Weights of a small encoder-decoder audio transcriber: encoder norm groupnorm, batches of 192.
Rows from block 8 of the audio encoder, named by matrix and row number. Each number is 50 + 10 x the weight over its row's rms, rounded and kept within 0 to 99. All counts start at 0. After the name is the row's rms in percent of the matrix's.
# c30: last pointwise conv (encoder.blocks.8.c3.0.weight, 320x320x1), inputs 0-79
c30.24 095:66 48 53 44 59 67 57 32 52 57 56 54 76 56 40 50 40 68 53 57 55 52 60 60 49 61 62 32 43 48 71 41 59 54 65 52 33 46 44 67 62 46 47 57 56 45 44 58 44 44 49 41 41 45 46 48 55 76 40 55 38 58 48 53 50 55 43 62 57 34 52 44 60 49 35 41 36 48 48 33
c30.25 097:66 43 50 44 51 47 54 55 39 46 47 39 61 52 49 47 48 42 47 50 31 57 49 53 52 28 36 57 67 50 64 20 28 43 38 46 59 40 49 47 53 77 58 53 67 42 59 46 50 57 45 52 43 54 44 52 48 39 53 60 58 57 43 41 58 71 40 44 47 42 46 45 60 58 44 52 37 47 33 65
c30.26 103:49 54 53 32 55 40 45 58 59 68 58 49 65 30 45 59 50 63 59 58 39 52 36 43 58 58 55 45 40 42 34 60 46 46 46 49 56 50 48 60 45 44 47 46 62 38 46 42 55 59 41 42 36 52 56 55 49 58 59 45 54 49 51 53 49 57 54 49 59 60 42 60 34 53 39 30 55 52 40 59
c30.27 096:33 59 58 38 55 58 49 58 49 31 43 62 45 30 54 50 53 67 61 34 53 48 45 75 59 49 46 65 56 41 48 49 53 63 55 50 50 57 28 58 64 64 65 51 54 60 40 51 67 68 47 68 69 51 60 48 50 58 52 59 74 55 49 68 64 57 49 59 59 54 51 53 56 48 44 74 58 46 46 57
c30.28 101:46 49 56 63 54 41 62 54 46 58 48 45 25 33 60 46 55 44 48 34 43 36 54 42 51 67 56 62 40 57 41 53 53 37 50 40 38 62 48 48 53 63 49 37 48 52 55 42 32 62 39 45 44 45 50 42 55 46 45 43 40 43 50 54 57 43 56 42 48 63 24 36 38 58 52 51 54 61 60 37
c30.29 097:52 49 41 42 27 54 66 31 51 80 58 43 67 44 60 37 46 55 53 41 54 65 47 55 53 45 50 28 68 50 51 55 55 26 60 39 62 38 53 37 59 35 51 59 53 69 67 53 31 33 49 58 50 48 53 38 55 41 43 52 51 61 35 57 51 53 57 51 59 36 44 37 43 63 67 55 48 60 37 51
c30.30 099:46 60 59 34 42 60 57 58 53 46 59 45 52 53 57 67 60 55 42 51 44 50 67 62 53 62 47 37 49 48 43 53 38 52 46 47 62 57 62 58 53 49 51 52 36 45 53 54 47 65 40 43 52 40 78 48 51 63 54 60 47 62 29 54 36 46 67 31 47 58 56 61 36 41 50 58 21 31 65 50
c30.31 110:23 49 48 48 51 57 69 72 62 43 45 58 44 63 52 59 52 67 34 32 40 35 61 58 67 63 62 60 47 60 57 67 39 68 61 53 52 61 53 48 53 47 61 56 74 52 60 44 62 43 54 50 51 53 57 45 49 59 39 57 52 52 56 51 48 60 52 58 66 50 39 53 43 61 33 44 56 50 58 49
c30.32 103:43 39 54 57 50 61 28 61 57 51 47 30 54 37 54 53 56 57 71 62 57 25 51 53 37 60 43 40 41 42 56 36 42 72 42 60 30 38 37 32 68 49 44 60 40 62 32 40 51 40 46 48 61 39 27 47 53 47 57 47 61 39 63 61 46 45 38 52 62 71 44 32 49 50 52 53 56 56 51 53
c30.33 107:57 42 49 50 53 46 43 50 42 42 42 48 43 39 39 65 52 54 39 43 30 31 43 38 48 41 63 51 49 37 42 52 46 35 51 37 46 48 57 45 53 45 42 38 51 41 52 63 71 54 39 44 55 37 56 47 36 45 59 45 50 64 54 54 27 52 44 44 49 58 47 57 43 45 51 47 46 59 54 68
c30.34 101:36 55 55 66 51 41 52 52 55 36 52 49 49 38 59 44 66 59 61 48 65 44 51 51 70 52 55 43 58 54 83 56 36 46 46 63 60 56 44 75 37 59 49 54 31 41 52 43 37 38 39 46 38 55 38 50 57 42 48 61 56 44 47 48 48 40 53 61 60 66 53 56 45 62 46 59 32 43 50 45
c30.35 110:37 57 53 33 42 39 37 52 47 44 42 50 67 45 45 48 53 50 55 56 53 44 42 53 55 58 47 40 54 34 43 40 50 56 43 45 74 49 65 49 43 24 34 59 28 33 47 63 43 47 37 74 53 50 36 52 47 57 54 56 32 58 52 53 49 53 43 59 46 57 60 58 43 43 35 60 55 34 51 49
c30.36 094:65 52 42 58 38 36 59 46 57 56 61 61 45 44 53 65 43 56 61 39 39 38 57 41 40 43 47 60 46 47 51 61 59 70 55 44 64 30 26 41 55 61 64 49 39 53 51 49 56 49 65 60 56 35 45 51 43 55 41 48 61 52 36 35 40 59 47 58 65 55 38 47 49 40 58 52 63 42 35 59
c30.38 104:49 41 49 49 66 56 58 55 36 45 44 40 64 38 44 44 49 44 38 49 53 52 35 53 53 51 49 54 54 50 50 35 32 39 62 29 31 48 70 48 61 43 42 40 47 37 50 35 54 41 48 42 46 49 53 63 41 38 59 59 52 53 50 59 53 45 53 55 47 55 65 34 70 73 62 60 53 66 51 54
c30.39 100:39 43 58 53 52 44 43 60 65 52 51 61 56 58 47 54 60 50 31 54 42 45 54 52 63 42 58 64 63 61 48 47 55 54 48 48 42 58 50 58 52 63 58 38 47 61 50 56 51 58 62 48 54 57 63 62 60 59 46 43 54 57 47 46 61 69 61 51 54 50 50 57 50 41 45 57 56 55 63 43
c30.40 098:48 52 73 67 56 51 58 41 56 45 52 35 53 49 50 30 42 46 54 46 67 63 39 51 48 27 63 56 39 50 58 38 45 37 52 54 63 48 68 51 46 37 46 46 70 32 47 57 25 41 51 42 52 48 70 61 46 55 70 52 49 51 57 52 43 49 47 46 33 46 65 43 52 38 63 40 33 55 49 45
c30.41 105:36 53 55 46 56 47 49 59 60 44 54 56 56 53 66 61 56 74 39 53 46 53 56 65 44 58 62 38 42 51 41 48 35 68 48 52 41 71 59 59 72 44 66 58 51 24 55 51 49 56 48 50 60 46 60 47 40 53 52 40 62 72 39 62 49 57 63 65 71 58 48 49 44 45 60 57 44 52 70 71
c30.42 087:46 52 45 44 58 50 64 56 51 71 50 40 52 48 35 44 67 53 39 47 36 39 63 42 64 65 63 44 35 56 35 48 42 69 52 54 58 45 61 35 42 23 66 60 55 61 39 49 57 48 46 58 40 41 44 48 56 45 54 68 44 40 64 42 63 47 64 51 40 57 48 42 52 61 45 37 60 45 40 40
c30.43 106:39 54 41 71 40 59 68 40 41 53 57 61 53 52 41 55 30 41 45 38 47 47 53 50 50 59 29 43 33 34 74 36 54 36 49 38 34 47 53 38 69 54 56 50 59 48 50 52 48 63 54 60 57 46 57 49 56 61 55 60 39 59 52 59 57 57 59 52 56 58 45 59 63 50 50 61 43 52 48 60
c30.44 099:75 61 60 61 52 53 63 32 52 67 50 58 47 54 55 58 50 50 45 46 62 56 63 53 52 48 48 65 34 47 32 50 31 31 31 46 36 50 42 35 49 53 54 61 45 38 28 52 61 49 47 52 48 34 66 23 50 58 43 44 42 51 42 51 46 49 43 52 52 34 59 54 46 55 45 42 43 69 47 54
c30.45 102:42 46 49 37 50 45 62 44 53 43 51 34 26 28 53 46 33 55 38 36 28 48 50 58 35 48 48 48 45 53 44 49 60 33 63 30 46 49 48 57 52 74 37 54 46 36 51 55 50 46 36 48 56 67 36 51 41 45 41 66 52 68 50 46 43 43 56 50 43 49 42 34 54 62 39 72 44 48 43 42
c30.46 100:41 44 40 72 65 45 38 43 58 68 55 44 32 29 49 47 37 57 60 39 46 49 58 43 58 48 50 35 35 45 49 46 43 48 52 51 52 42 48 44 36 55 47 29 62 43 40 43 51 40 49 53 47 49 51 52 62 62 53 51 48 49 47 44 35 50 55 58 61 52 49 48 52 27 54 35 61 46 53 53
c30.47 100:34 82 57 50 38 55 44 51 70 46 49 49 57 68 52 47 71 47 44 53 47 38 61 54 66 65 46 48 51 63 47 59 59 60 57 68 59 62 48 61 55 37 58 57 62 32 65 62 46 57 57 54 67 37 52 67 59 62 55 65 56 52 52 51 50 50 50 52 56 53 68 52 65 49 42 56 64 62 59 61
c30.48 083:54 57 43 54 43 61 67 46 45 47 70 46 60 55 66 53 50 55 43 55 57 60 53 38 47 47 62 63 36 53 27 36 51 52 49 47 71 70 53 62 55 52 59 54 54 44 49 52 52 55 47 46 45 31 33 61 57 55 63 50 49 69 44 58 51 54 27 59 53 48 59 50 71 58 35 31 48 48 39 50
c30.49 100:54 53 28 51 47 63 43 51 43 53 63 44 38 57 51 34 57 56 52 39 27 41 53 53 53 40 58 50 49 36 54 41 36 42 40 43 58 27 57 48 49 32 45 47 60 39 40 60 56 67 55 53 38 42 46 50 50 44 52 46 65 60 59 59 60 34 35 57 32 58 48 36 50 50 60 35 46 42 62 50
c30.50 100:57 43 49 58 59 54 54 69 45 55 40 59 72 54 51 65 45 43 64 47 57 49 42 53 55 56 65 55 38 64 49 51 41 42 62 43 54 62 73 71 48 35 56 40 52 43 70 23 45 57 68 36 51 57 51 53 58 37 45 61 52 59 40 51 54 60 39 28 66 67 55 45 58 59 44 50 57 53 65 29
c30.51 099:47 58 54 61 64 57 52 47 47 53 37 30 49 54 47 45 46 59 57 45 58 43 45 41 61 60 54 35 44 46 55 33 55 52 51 56 46 53 59 30 50 55 47 60 52 52 50 65 35 64 53 62 40 37 33 54 61 61 57 63 47 74 45 39 30 26 61 43 72 41 51 26 57 57 61 55 54 39 61 58
c30.52 098:55 56 45 50 47 49 27 62 43 62 49 57 79 52 48 45 42 70 53 72 59 66 27 39 59 73 43 56 48 60 64 52 70 48 54 45 33 45 54 54 41 58 48 45 38 64 55 56 69 57 65 42 42 48 61 42 29 53 57 53 59 49 65 46 62 45 64 49 67 44 48 55 64 30 61 31 54 67 42 38
c30.53 103:46 65 57 40 42 45 41 57 60 59 62 44 50 58 70 47 54 65 53 48 47 38 53 75 70 64 63 39 52 24 39 40 62 47 47 66 48 45 59 36 54 39 37 64 42 33 66 47 50 58 28 58 51 46 60 39 48 56 51 51 50 55 50 51 61 63 42 58 51 58 47 60 67 61 36 59 42 48 56 51
c30.54 112:29 53 40 54 50 59 48 47 45 65 43 40 37 48 36 39 53 45 42 49 52 57 60 54 41 35 53 47 63 44 55 31 39 47 58 36 48 42 46 49 45 65 61 42 39 39 50 52 42 47 56 44 40 44 31 70 47 48 55 46 31 42 49 59 55 41 72 32 38 47 50 59 43 64 51 65 60 45 43 31
c30.55 104:42 35 46 31 31 55 70 59 37 51 42 63 47 67 58 43 55 48 34 48 50 35 60 48 47 50 38 45 35 39 41 54 47 61 46 42 52 40 62 44 43 56 36 40 47 67 63 38 57 49 41 46 35 42 50 49 59 55 47 34 44 50 41 52 65 57 63 29 56 59 60 52 49 51 36 50 48 25 42 67
c30.56 099:73 66 60 40 47 41 43 35 49 55 60 49 59 37 60 63 49 46 38 44 52 56 56 71 43 70 53 56 41 47 66 42 44 30 63 44 61 45 57 62 65 69 38 72 65 39 42 45 50 23 42 35 35 43 49 54 57 53 54 55 28 55 76 18 26 30 42 28 39 32 53 63 56 61 48 27 55 39 56 56
c30.57 105:66 34 51 33 46 44 56 59 46 27 48 44 56 66 42 44 53 57 49 47 41 61 58 49 64 42 40 58 53 54 83 44 59 54 51 43 65 52 62 44 63 51 65 53 43 39 56 53 50 50 41 45 63 42 52 41 37 68 62 39 56 61 49 48 66 61 40 33 42 37 55 61 50 69 29 61 28 53 64 57
c30.58 099:64 41 38 48 52 31 55 49 57 51 72 57 54 48 50 36 47 44 44 34 61 47 47 56 74 41 33 49 53 41 49 52 60 54 57 55 48 72 68 61 51 58 47 82 53 54 59 51 56 61 55 33 43 53 50 71 65 45 55 64 60 59 30 43 48 39 53 48 66 28 56 59 55 50 58 31 41 59 45 52
c30.60 095:39 38 46 52 42 40 34 48 50 59 51 38 51 57 57 38 43 49 60 49 53 58 50 50 48 55 52 60 49 43 46 53 32 49 52 54 47 52 42 40 24 47 17 57 39 52 61 56 48 51 42 52 46 60 46 44 53 42 64 40 27 54 35 56 64 40 43 35 42 64 45 48 43 65 58 40 55 33 56 39
c30.61 089:62 51 44 48 41 52 45 55 48 36 45 56 37 40 53 45 58 63 53 62 35 45 36 50 65 40 49 45 46 40 55 45 55 58 52 58 42 59 58 54 57 41 62 37 78 38 40 60 36 61 51 55 55 60 45 47 50 44 65 45 70 62 61 46 42 55 50 55 50 65 42 58 46 53 64 37 41 48 29 55
c30.62 106:38 26 33 41 39 49 49 64 61 47 45 66 51 65 51 43 72 36 34 67 53 49 51 37 59 43 46 25 46 38 55 42 48 49 63 51 61 41 56 53 33 51 47 55 43 25 61 50 58 52 62 30 54 59 36 33 47 47 53 45 57 42 49 45 53 33 58 34 43 45 55 46 44 47 40 43 47 65 59 58
c30.63 099:60 42 49 43 64 58 60 28 57 55 46 50 54 50 53 57 57 55 58 49 38 53 60 67 43 31 29 44 39 53 55 36 63 58 42 28 55 37 37 44 47 60 60 47 64 54 56 52 76 38 42 52 57 57 42 55 70 50 37 48 37 44 39 46 56 54 46 42 44 45 59 28 46 34 55 54 45 44 51 65
c30.66 101:45 40 38 48 46 51 58 58 37 49 52 45 39 60 31 47 49 65 73 49 48 43 49 48 50 38 39 56 77 58 56 34 51 40 39 50 43 29 49 64 39 41 57 70 66 29 34 55 43 32 56 57 57 44 34 48 72 61 39 61 37 50 54 70 52 53 44 41 44 24 47 36 48 50 65 53 57 48 50 61
c30.68 101:47 49 41 59 39 43 55 44 51 51 41 45 56 39 48 41 40 50 49 45 42 69 51 38 53 57 49 42 38 53 48 52 55 52 60 60 42 50 65 67 56 55 50 66 45 35 56 55 62 54 58 65 32 48 52 64 63 52 58 40 30 48 41 35 41 35 52 39 51 57 59 56 53 58 61 53 44 35 49 49
c30.69 101:55 42 49 66 30 39 48 58 40 27 75 59 49 42 55 55 39 35 61 51 57 34 53 39 59 51 35 49 39 43 44 52 27 49 34 33 49 47 39 50 37 51 57 60 35 66 38 53 44 61 71 44 50 55 54 39 69 47 41 31 25 39 50 38 55 58 37 60 42 44 37 41 60 58 35 60 50 52 42 49
c30.70 092:42 53 60 53 62 61 53 57 52 49 62 53 75 58 67 44 61 54 41 40 39 44 57 42 80 41 51 54 61 50 41 56 34 70 52 63 46 59 54 67 54 39 58 54 35 42 54 54 52 55 36 43 59 41 39 50 58 42 50 59 64 47 45 59 50 49 34 67 62 55 57 30 61 48 38 44 37 51 57 60
c30.72 094:48 38 45 37 51 43 38 39 55 57 43 28 43 34 62 30 45 54 50 50 51 56 63 41 40 63 38 28 68 51 47 43 57 37 43 55 71 48 37 50 27 45 51 46 52 32 61 59 54 39 39 44 58 58 47 58 43 36 26 51 47 33 71 49 54 47 45 51 65 37 41 40 50 55 35 53 63 45 31 41
c30.73 103:49 47 63 53 36 55 53 61 62 44 42 43 62 50 57 63 61 68 39 58 41 45 59 43 52 48 60 48 54 45 27 54 23 62 58 50 22 44 55 58 41 45 46 39 70 28 70 39 48 55 31 67 57 37 67 51 59 61 48 52 53 53 53 51 49 50 51 57 41 53 57 65 55 54 32 43 50 46 49 57
c30.74 096:48 59 42 29 45 57 51 61 52 46 60 53 48 53 53 51 55 71 43 52 62 52 70 62 70 57 47 48 61 45 56 48 52 70 53 59 57 41 51 61 56 54 60 45 69 33 58 42 56 52 52 55 67 46 53 56 59 67 62 36 63 51 60 54 55 46 70 60 52 59 53 53 41 60 43 39 53 68 43 63
c30.75 103:50 36 37 67 57 51 37 31 52 52 54 52 62 33 48 59 45 45 52 55 53 51 47 52 53 56 60 66 45 55 59 57 54 39 63 47 58 59 42 51 41 58 45 45 40 50 53 48 66 49 64 43 73 47 53 55 61 44 37 59 72 42 64 29 51 59 46 52 44 53 41 56 65 67 55 43 41 34 69 50
c30.76 104:49 51 48 38 64 64 57 62 58 45 55 52 58 49 42 63 45 55 51 60 43 44 51 66 71 59 48 60 47 42 28 52 44 46 41 71 46 54 50 52 61 55 55 48 40 31 60 54 49 45 42 55 63 58 59 59 62 56 57 52 57 56 64 52 69 64 69 53 70 60 59 49 69 55 43 34 44 81 44 50
c30.78 104:51 48 54 51 49 46 54 47 39 26 53 55 61 58 29 70 42 45 46 57 65 41 46 48 48 62 52 51 59 65 48 43 70 51 73 64 55 56 56 58 29 53 54 37 30 41 44 50 35 44 69 56 32 56 40 51 48 60 41 51 58 48 35 70 50 38 56 49 66 55 49 42 49 55 59 43 47 64 58 68
c30.79 108:47 56 52 48 39 54 39 62 46 54 61 58 71 41 74 43 50 68 60 55 39 39 52 64 52 51 63 44 57 35 45 54 56 62 63 58 41 67 50 52 51 38 45 54 65 37 54 55 36 58 47 43 61 53 61 54 48 61 55 51 61 55 49 49 71 44 69 56 50 66 48 42 60 67 38 59 51 38 54 57
c30.80 093:58 46 46 64 36 36 55 62 55 54 56 52 62 51 56 70 33 31 63 47 66 39 60 35 70 39 50 46 64 55 68 49 39 44 56 51 62 43 49 47 44 70 39 45 56 64 35 47 59 48 51 60 24 52 46 53 61 40 42 52 37 47 44 31 51 43 34 65 56 27 22 68 50 50 61 51 53 38 36 45
c30.81 102:59 58 52 64 59 54 35 55 43 36 62 37 48 38 43 61 56 63 46 47 50 54 54 46 64 48 53 44 51 56 44 46 41 59 42 42 39 57 42 43 39 48 55 59 41 35 54 40 54 41 40 62 53 43 45 68 48 53 49 39 47 42 59 59 64 60 51 50 53 40 55 41 46 66 63 49 32 41 67 64
c30.82 091:44 56 36 56 50 47 70 24 56 48 58 42 51 55 39 46 57 58 53 56 53 43 39 34 39 44 64 68 40 52 49 41 69 58 59 51 54 59 64 51 57 75 42 33 40 50 54 52 68 44 49 37 37 65 47 74 64 56 61 18 44 37 43 54 46 48 53 49 61 50 36 36 62 53 50 44 55 58 36 60
c30.83 091:59 58 48 41 43 45 51 27 58 62 34 65 22 58 45 38 47 38 41 50 64 60 49 45 42 31 42 56 48 51 58 30 55 32 31 52 55 42 41 47 23 61 54 57 47 47 66 47 38 44 45 47 39 27 41 39 58 33 36 46 45 40 59 71 51 35 51 51 48 42 38 28 29 45 57 42 45 47 64 56
c30.84 105:48 56 29 43 53 47 53 46 49 53 40 50 45 67 45 38 43 50 43 49 56 55 50 41 65 50 50 36 55 54 32 38 37 63 56 54 57 59 30 41 51 56 64 40 69 49 47 53 37 42 60 54 42 69 37 57 28 46 26 51 58 56 42 52 48 53 61 55 45 71 60 25 49 64 22 68 63 45 41 30
c30.85 087:70 56 41 43 73 35 57 40 45 46 55 36 40 46 42 60 40 40 61 57 50 65 36 61 52 51 45 48 47 43 47 64 43 32 56 48 47 65 55 62 45 63 53 44 62 52 68 57 70 68 45 55 45 47 43 63 48 68 55 27 49 42 47 45 62 53 48 39 30 49 52 58 34 72 37 55 44 44 56 56
c30.86 101:44 64 66 23 30 38 59 46 42 41 46 54 27 63 47 47 43 42 41 41 61 62 44 45 44 34 65 47 39 64 36 44 37 46 52 57 24 57 58 45 38 57 58 39 41 45 42 64 54 37 56 53 35 53 59 58 69 70 41 53 35 59 38 59 51 52 45 39 49 51 44 50 35 40 72 53 51 60 46 52
c30.87 100:29 57 40 45 48 53 54 36 54 45 40 38 42 56 51 47 46 57 30 26 44 76 49 49 50 53 49 32 64 54 63 49 28 55 55 51 37 40 47 44 48 43 59 29 63 65 57 49 29 61 32 43 32 50 63 42 59 57 45 54 50 39 51 57 44 64 45 54 58 73 34 56 45 63 57 54 48 53 48 38
c30.88 099:22 42 49 42 42 60 56 49 48 61 46 66 46 74 51 56 40 36 37 55 77 51 41 40 69 35 46 52 59 47 44 49 38 45 45 45 58 36 46 55 56 66 47 37 40 41 51 39 45 35 53 51 36 62 52 40 49 71 44 40 37 52 66 57 38 47 55 39 60 41 33 46 24 65 44 49 55 50 46 48
c30.89 107:36 34 33 52 57 48 46 35 70 50 56 39 43 53 48 46 56 66 59 31 64 70 55 45 63 59 52 56 51 61 56 59 45 55 33 52 59 32 42 50 58 53 52 29 40 46 41 51 56 22 51 61 35 55 56 51 47 39 33 49 52 45 32 59 36 48 38 52 41 61 48 52 56 72 28 44 64 47 44 51
c30.90 095:54 62 39 38 43 43 44 39 44 44 50 47 69 61 59 67 40 43 41 41 27 51 64 46 62 41 56 41 40 55 54 52 41 56 72 31 61 49 59 40 50 28 42 36 25 52 45 50 41 64 58 60 61 45 45 50 46 68 25 47 48 48 38 49 60 33 75 37 50 62 57 58 52 46 59 38 61 44 37 40
c30.91 096:59 62 39 51 57 47 52 62 49 46 63 73 57 56 63 46 52 60 56 57 63 52 38 58 60 70 40 46 41 58 45 55 52 54 53 50 41 50 43 66 45 57 52 37 32 60 74 47 51 53 43 64 48 55 31 46 50 63 54 24 49 43 55 63 38 69 36 55 52 42 52 50 51 41 58 58 46 51 59 48
c30.92 099:55 38 19 52 35 42 50 49 58 46 50 43 44 41 52 58 62 44 57 56 50 26 51 57 55 48 50 60 46 43 56 64 67 49 45 69 55 52 68 55 29 44 46 54 45 60 46 50 54 37 49 51 38 43 45 54 55 58 43 42 46 55 46 50 57 42 35 51 49 50 41 57 32 45 40 49 47 50 37 46
c30.93 100:49 38 55 57 47 55 61 45 46 35 53 63 43 66 49 42 46 49 38 53 65 55 50 55 59 37 44 38 59 37 40 56 65 47 71 44 44 58 58 59 48 53 36 47 23 39 54 62 61 63 50 30 52 60 40 39 47 54 57 51 35 48 54 50 48 61 42 63 49 50 66 53 48 51 45 41 44 40 45 61
c30.95 097:59 50 51 44 59 44 70 50 37 64 42 56 65 64 55 63 63 62 58 52 31 39 58 50 44 54 43 54 60 52 49 61 73 51 49 59 52 43 53 58 58 32 45 36 52 60 51 61 32 49 53 58 63 43 44 40 49 65 41 40 46 52 60 57 48 54 52 50 42 60 68 39 65 32 62 34 48 75 55 59
c30.96 102:46 42 51 56 64 39 57 44 45 44 49 49 31 44 58 42 47 59 51 30 48 52 49 47 50 54 60 48 31 45 51 48 57 49 56 39 57 68 59 41 40 52 51 47 55 44 45 68 39 35 49 47 42 63 37 54 31 63 66 46 29 52 60 57 49 59 62 39 47 58 50 38 41 59 44 45 65 39 43 35
c30.97 096:61 56 47 41 26 48 43 66 57 31 50 42 40 52 49 43 65 55 52 58 46 42 66 55 41 64 54 44 50 50 59 58 41 72 56 45 50 41 43 43 74 48 47 38 46 52 52 43 61 60 44 48 60 40 66 59 51 46 46 46 53 38 51 47 24 45 51 39 53 55 49 44 42 42 41 50 58 58 71 46
c30.98 101:38 38 64 61 33 49 49 51 44 39 46 50 51 50 49 46 60 63 69 56 64 54 48 65 59 58 45 50 55 57 49 60 70 42 50 60 60 51 66 44 55 38 60 56 61 50 43 39 43 58 55 55 61 38 44 55 47 45 48 49 52 69 45 46 59 51 54 41 53 34 51 50 32 41 46 61 35 46 33 67
c30.99 089:53 53 55 52 63 44 56 70 60 42 50 55 43 46 51 53 50 67 44 29 56 51 59 60 57 49 43 68 52 47 57 47 65 53 54 54 36 54 57 52 44 67 69 54 49 49 56 59 47 60 47 58 72 58 53 52 34 34 51 26 65 44 63 48 52 40 59 52 57 39 52 52 53 57 52 75 59 33 47 55
c30.100 097:48 39 40 55 40 53 43 50 52 40 66 42 50 60 39 66 54 50 61 64 46 41 37 35 55 65 49 56 33 43 61 44 46 25 59 38 40 45 44 41 42 45 36 37 41 38 45 39 53 52 42 32 46 52 32 56 42 54 58 38 33 59 42 56 56 28 55 36 40 59 69 47 64 41 68 45 32 42 49 45
c30.101 098:49 50 56 38 67 50 50 55 63 41 60 44 36 40 77 51 62 53 65 53 47 43 66 62 55 55 65 34 60 47 57 57 50 32 56 58 25 56 54 37 63 69 29 43 55 49 39 61 56 69 47 52 55 47 67 50 48 47 63 45 53 49 49 45 54 49 48 46 54 51 42 51 63 45 44 41 52 49 56 59
c30.102 098:73 51 46 47 50 68 65 57 47 24 48 42 44 50 49 52 63 64 73 49 61 36 62 56 37 45 54 50 50 62 66 63 34 64 37 46 32 67 49 27 56 51 65 48 56 56 47 48 62 61 57 68 54 46 54 65 47 50 35 34 52 35 42 57 61 68 63 34 53 55 51 60 49 55 39 57 67 50 40 54
c30.103 108:52 51 56 54 47 66 52 56 56 60 56 48 50 54 51 46 36 44 35 46 66 54 54 54 46 48 44 71 33 57 63 53 57 60 52 44 48 43 38 56 48 36 64 48 69 49 52 69 68 43 65 66 55 72 49 64 34 56 50 37 58 54 59 54 40 49 58 72 52 51 63 59 43 47 50 67 45 59 48 44
c30.104 091:37 44 37 58 64 63 61 51 50 55 47 49 26 52 71 50 48 40 57 46 50 42 39 30 60 67 40 68 50 39 67 67 34 55 31 45 35 37 38 44 37 50 45 57 49 79 39 60 46 45 52 54 56 56 52 50 60 43 49 47 33 39 43 64 42 47 32 64 64 47 44 37 28 40 51 63 58 35 40 48
c30.105 097:53 39 52 36 49 53 46 43 52 52 53 55 61 42 59 46 52 55 30 36 46 56 72 44 47 64 42 46 42 27 46 63 53 47 50 45 48 44 55 36 54 39 45 56 52 36 34 64 39 66 61 53 51 74 44 47 57 60 58 39 41 38 61 48 32 43 68 37 60 62 41 34 38 41 51 50 51 51 51 56
c30.106 104:68 53 54 42 50 65 34 45 43 52 52 45 41 58 37 54 56 53 58 45 46 69 45 42 38 57 59 44 51 52 65 42 55 51 48 54 53 37 55 40 27 39 43 39 46 47 57 56 49 66 47 42 47 45 49 56 40 42 55 41 46 54 53 41 53 57 46 49 37 50 57 43 59 41 27 56 40 55 58 66
c30.107 098:46 40 49 46 45 63 60 39 59 43 48 33 35 55 47 58 41 75 64 36 40 50 36 59 44 49 48 29 47 56 56 50 51 49 76 56 53 56 54 50 40 45 46 62 42 58 48 45 43 45 48 48 29 53 37 56 13 55 62 38 57 57 37 55 52 21 59 62 42 50 59 45 46 56 44 37 37 65 58 51
c30.108 090:41 50 61 50 47 56 55 65 37 46 45 46 49 50 38 52 56 53 58 39 38 41 58 43 52 47 57 43 63 45 55 46 56 31 50 68 27 64 47 31 59 59 47 56 54 47 49 53 55 54 42 75 27 65 51 51 65 71 39 34 54 46 44 62 51 58 47 55 51 44 35 46 59 57 66 55 38 54 54 68
c30.109 104:56 43 37 51 46 56 48 36 44 44 69 67 53 49 28 63 48 53 46 51 48 54 27 55 65 39 43 56 60 57 58 52 43 73 62 33 29 58 39 51 49 52 46 56 57 38 35 26 38 42 42 55 42 59 54 53 60 47 56 62 47 54 43 63 57 44 70 52 47 49 41 49 50 51 55 68 46 36 46 53
c30.110 092:43 64 58 39 62 51 41 53 43 44 69 58 52 56 30 46 50 52 56 66 54 44 66 58 65 51 57 65 39 25 56 59 54 60 42 50 57 46 53 54 48 68 52 45 63 52 58 40 49 40 35 32 50 36 54 30 64 40 67 43 60 52 41 44 46 56 52 62 56 42 52 49 46 47 56 63 49 73 65 58
c30.111 089:58 65 44 50 51 47 42 64 50 37 55 52 46 57 49 58 70 53 65 68 41 60 60 51 49 55 57 36 49 50 49 47 30 37 48 54 47 61 52 53 50 52 53 46 45 57 48 41 54 24 52 72 45 40 64 72 51 55 55 36 37 57 42 62 43 54 47 60 62 41 42 48 47 55 45 53 45 49 64 50
c30.112 099:61 63 57 35 70 53 53 53 57 18 68 49 57 54 61 51 64 57 54 66 64 50 60 50 58 56 46 46 58 55 49 54 56 59 37 55 38 51 46 43 62 45 44 50 50 61 67 48 51 54 42 45 67 45 48 57 40 29 48 44 49 50 46 59 41 58 49 53 34 49 52 55 59 45 39 60 42 41 64 49
c30.113 077:52 64 51 45 55 59 50 35 54 50 52 51 36 47 41 57 54 40 41 41 66 53 43 41 43 72 59 53 39 64 47 62 51 41 52 45 43 51 51 50 60 59 47 49 50 56 46 38 29 39 37 37 49 37 48 56 25 54 41 53 53 45 47 34 50 48 54 74 40 64 42 37 42 38 49 59 35 36 57 49
c30.114 101:20 73 55 48 46 52 41 58 51 33 37 46 59 37 58 56 53 59 62 54 64 45 62 61 40 63 59 55 48 46 56 58 50 42 40 44 62 49 53 32 57 61 67 37 50 68 48 30 39 58 54 50 54 39 52 43 36 42 63 47 53 53 59 53 36 43 46 45 51 60 40 49 46 45 42 40 49 56 37 36
c30.115 095:49 31 48 64 51 41 42 52 46 29 60 51 33 63 47 63 57 57 68 17 57 53 49 37 38 44 52 57 56 50 47 47 70 39 46 54 46 52 55 40 56 61 48 62 68 46 47 47 56 51 56 34 61 58 47 58 62 35 56 39 51 40 50 54 44 52 50 44 59 64 51 40 42 70 34 52 46 36 31 58
c30.116 092:71 44 60 48 38 55 40 42 50 68 52 39 51 41 69 72 38 38 50 73 47 61 50 50 44 33 52 66 53 56 50 57 37 54 50 40 48 41 61 62 64 51 58 54 44 44 44 64 73 51 49 54 44 52 58 45 58 51 63 35 41 64 35 43 44 56 52 63 49 58 58 43 41 50 52 68 51 30 43 37
c30.117 102:61 45 34 53 44 52 52 55 63 69 39 30 62 46 58 36 30 46 62 46 40 57 39 42 71 54 43 49 64 45 70 74 58 41 35 56 52 49 65 40 63 76 47 47 64 68 46 66 37 27 35 37 63 49 37 36 42 57 47 59 55 49 30 49 38 38 36 55 40 40 33 38 53 44 63 52 49 54 39 42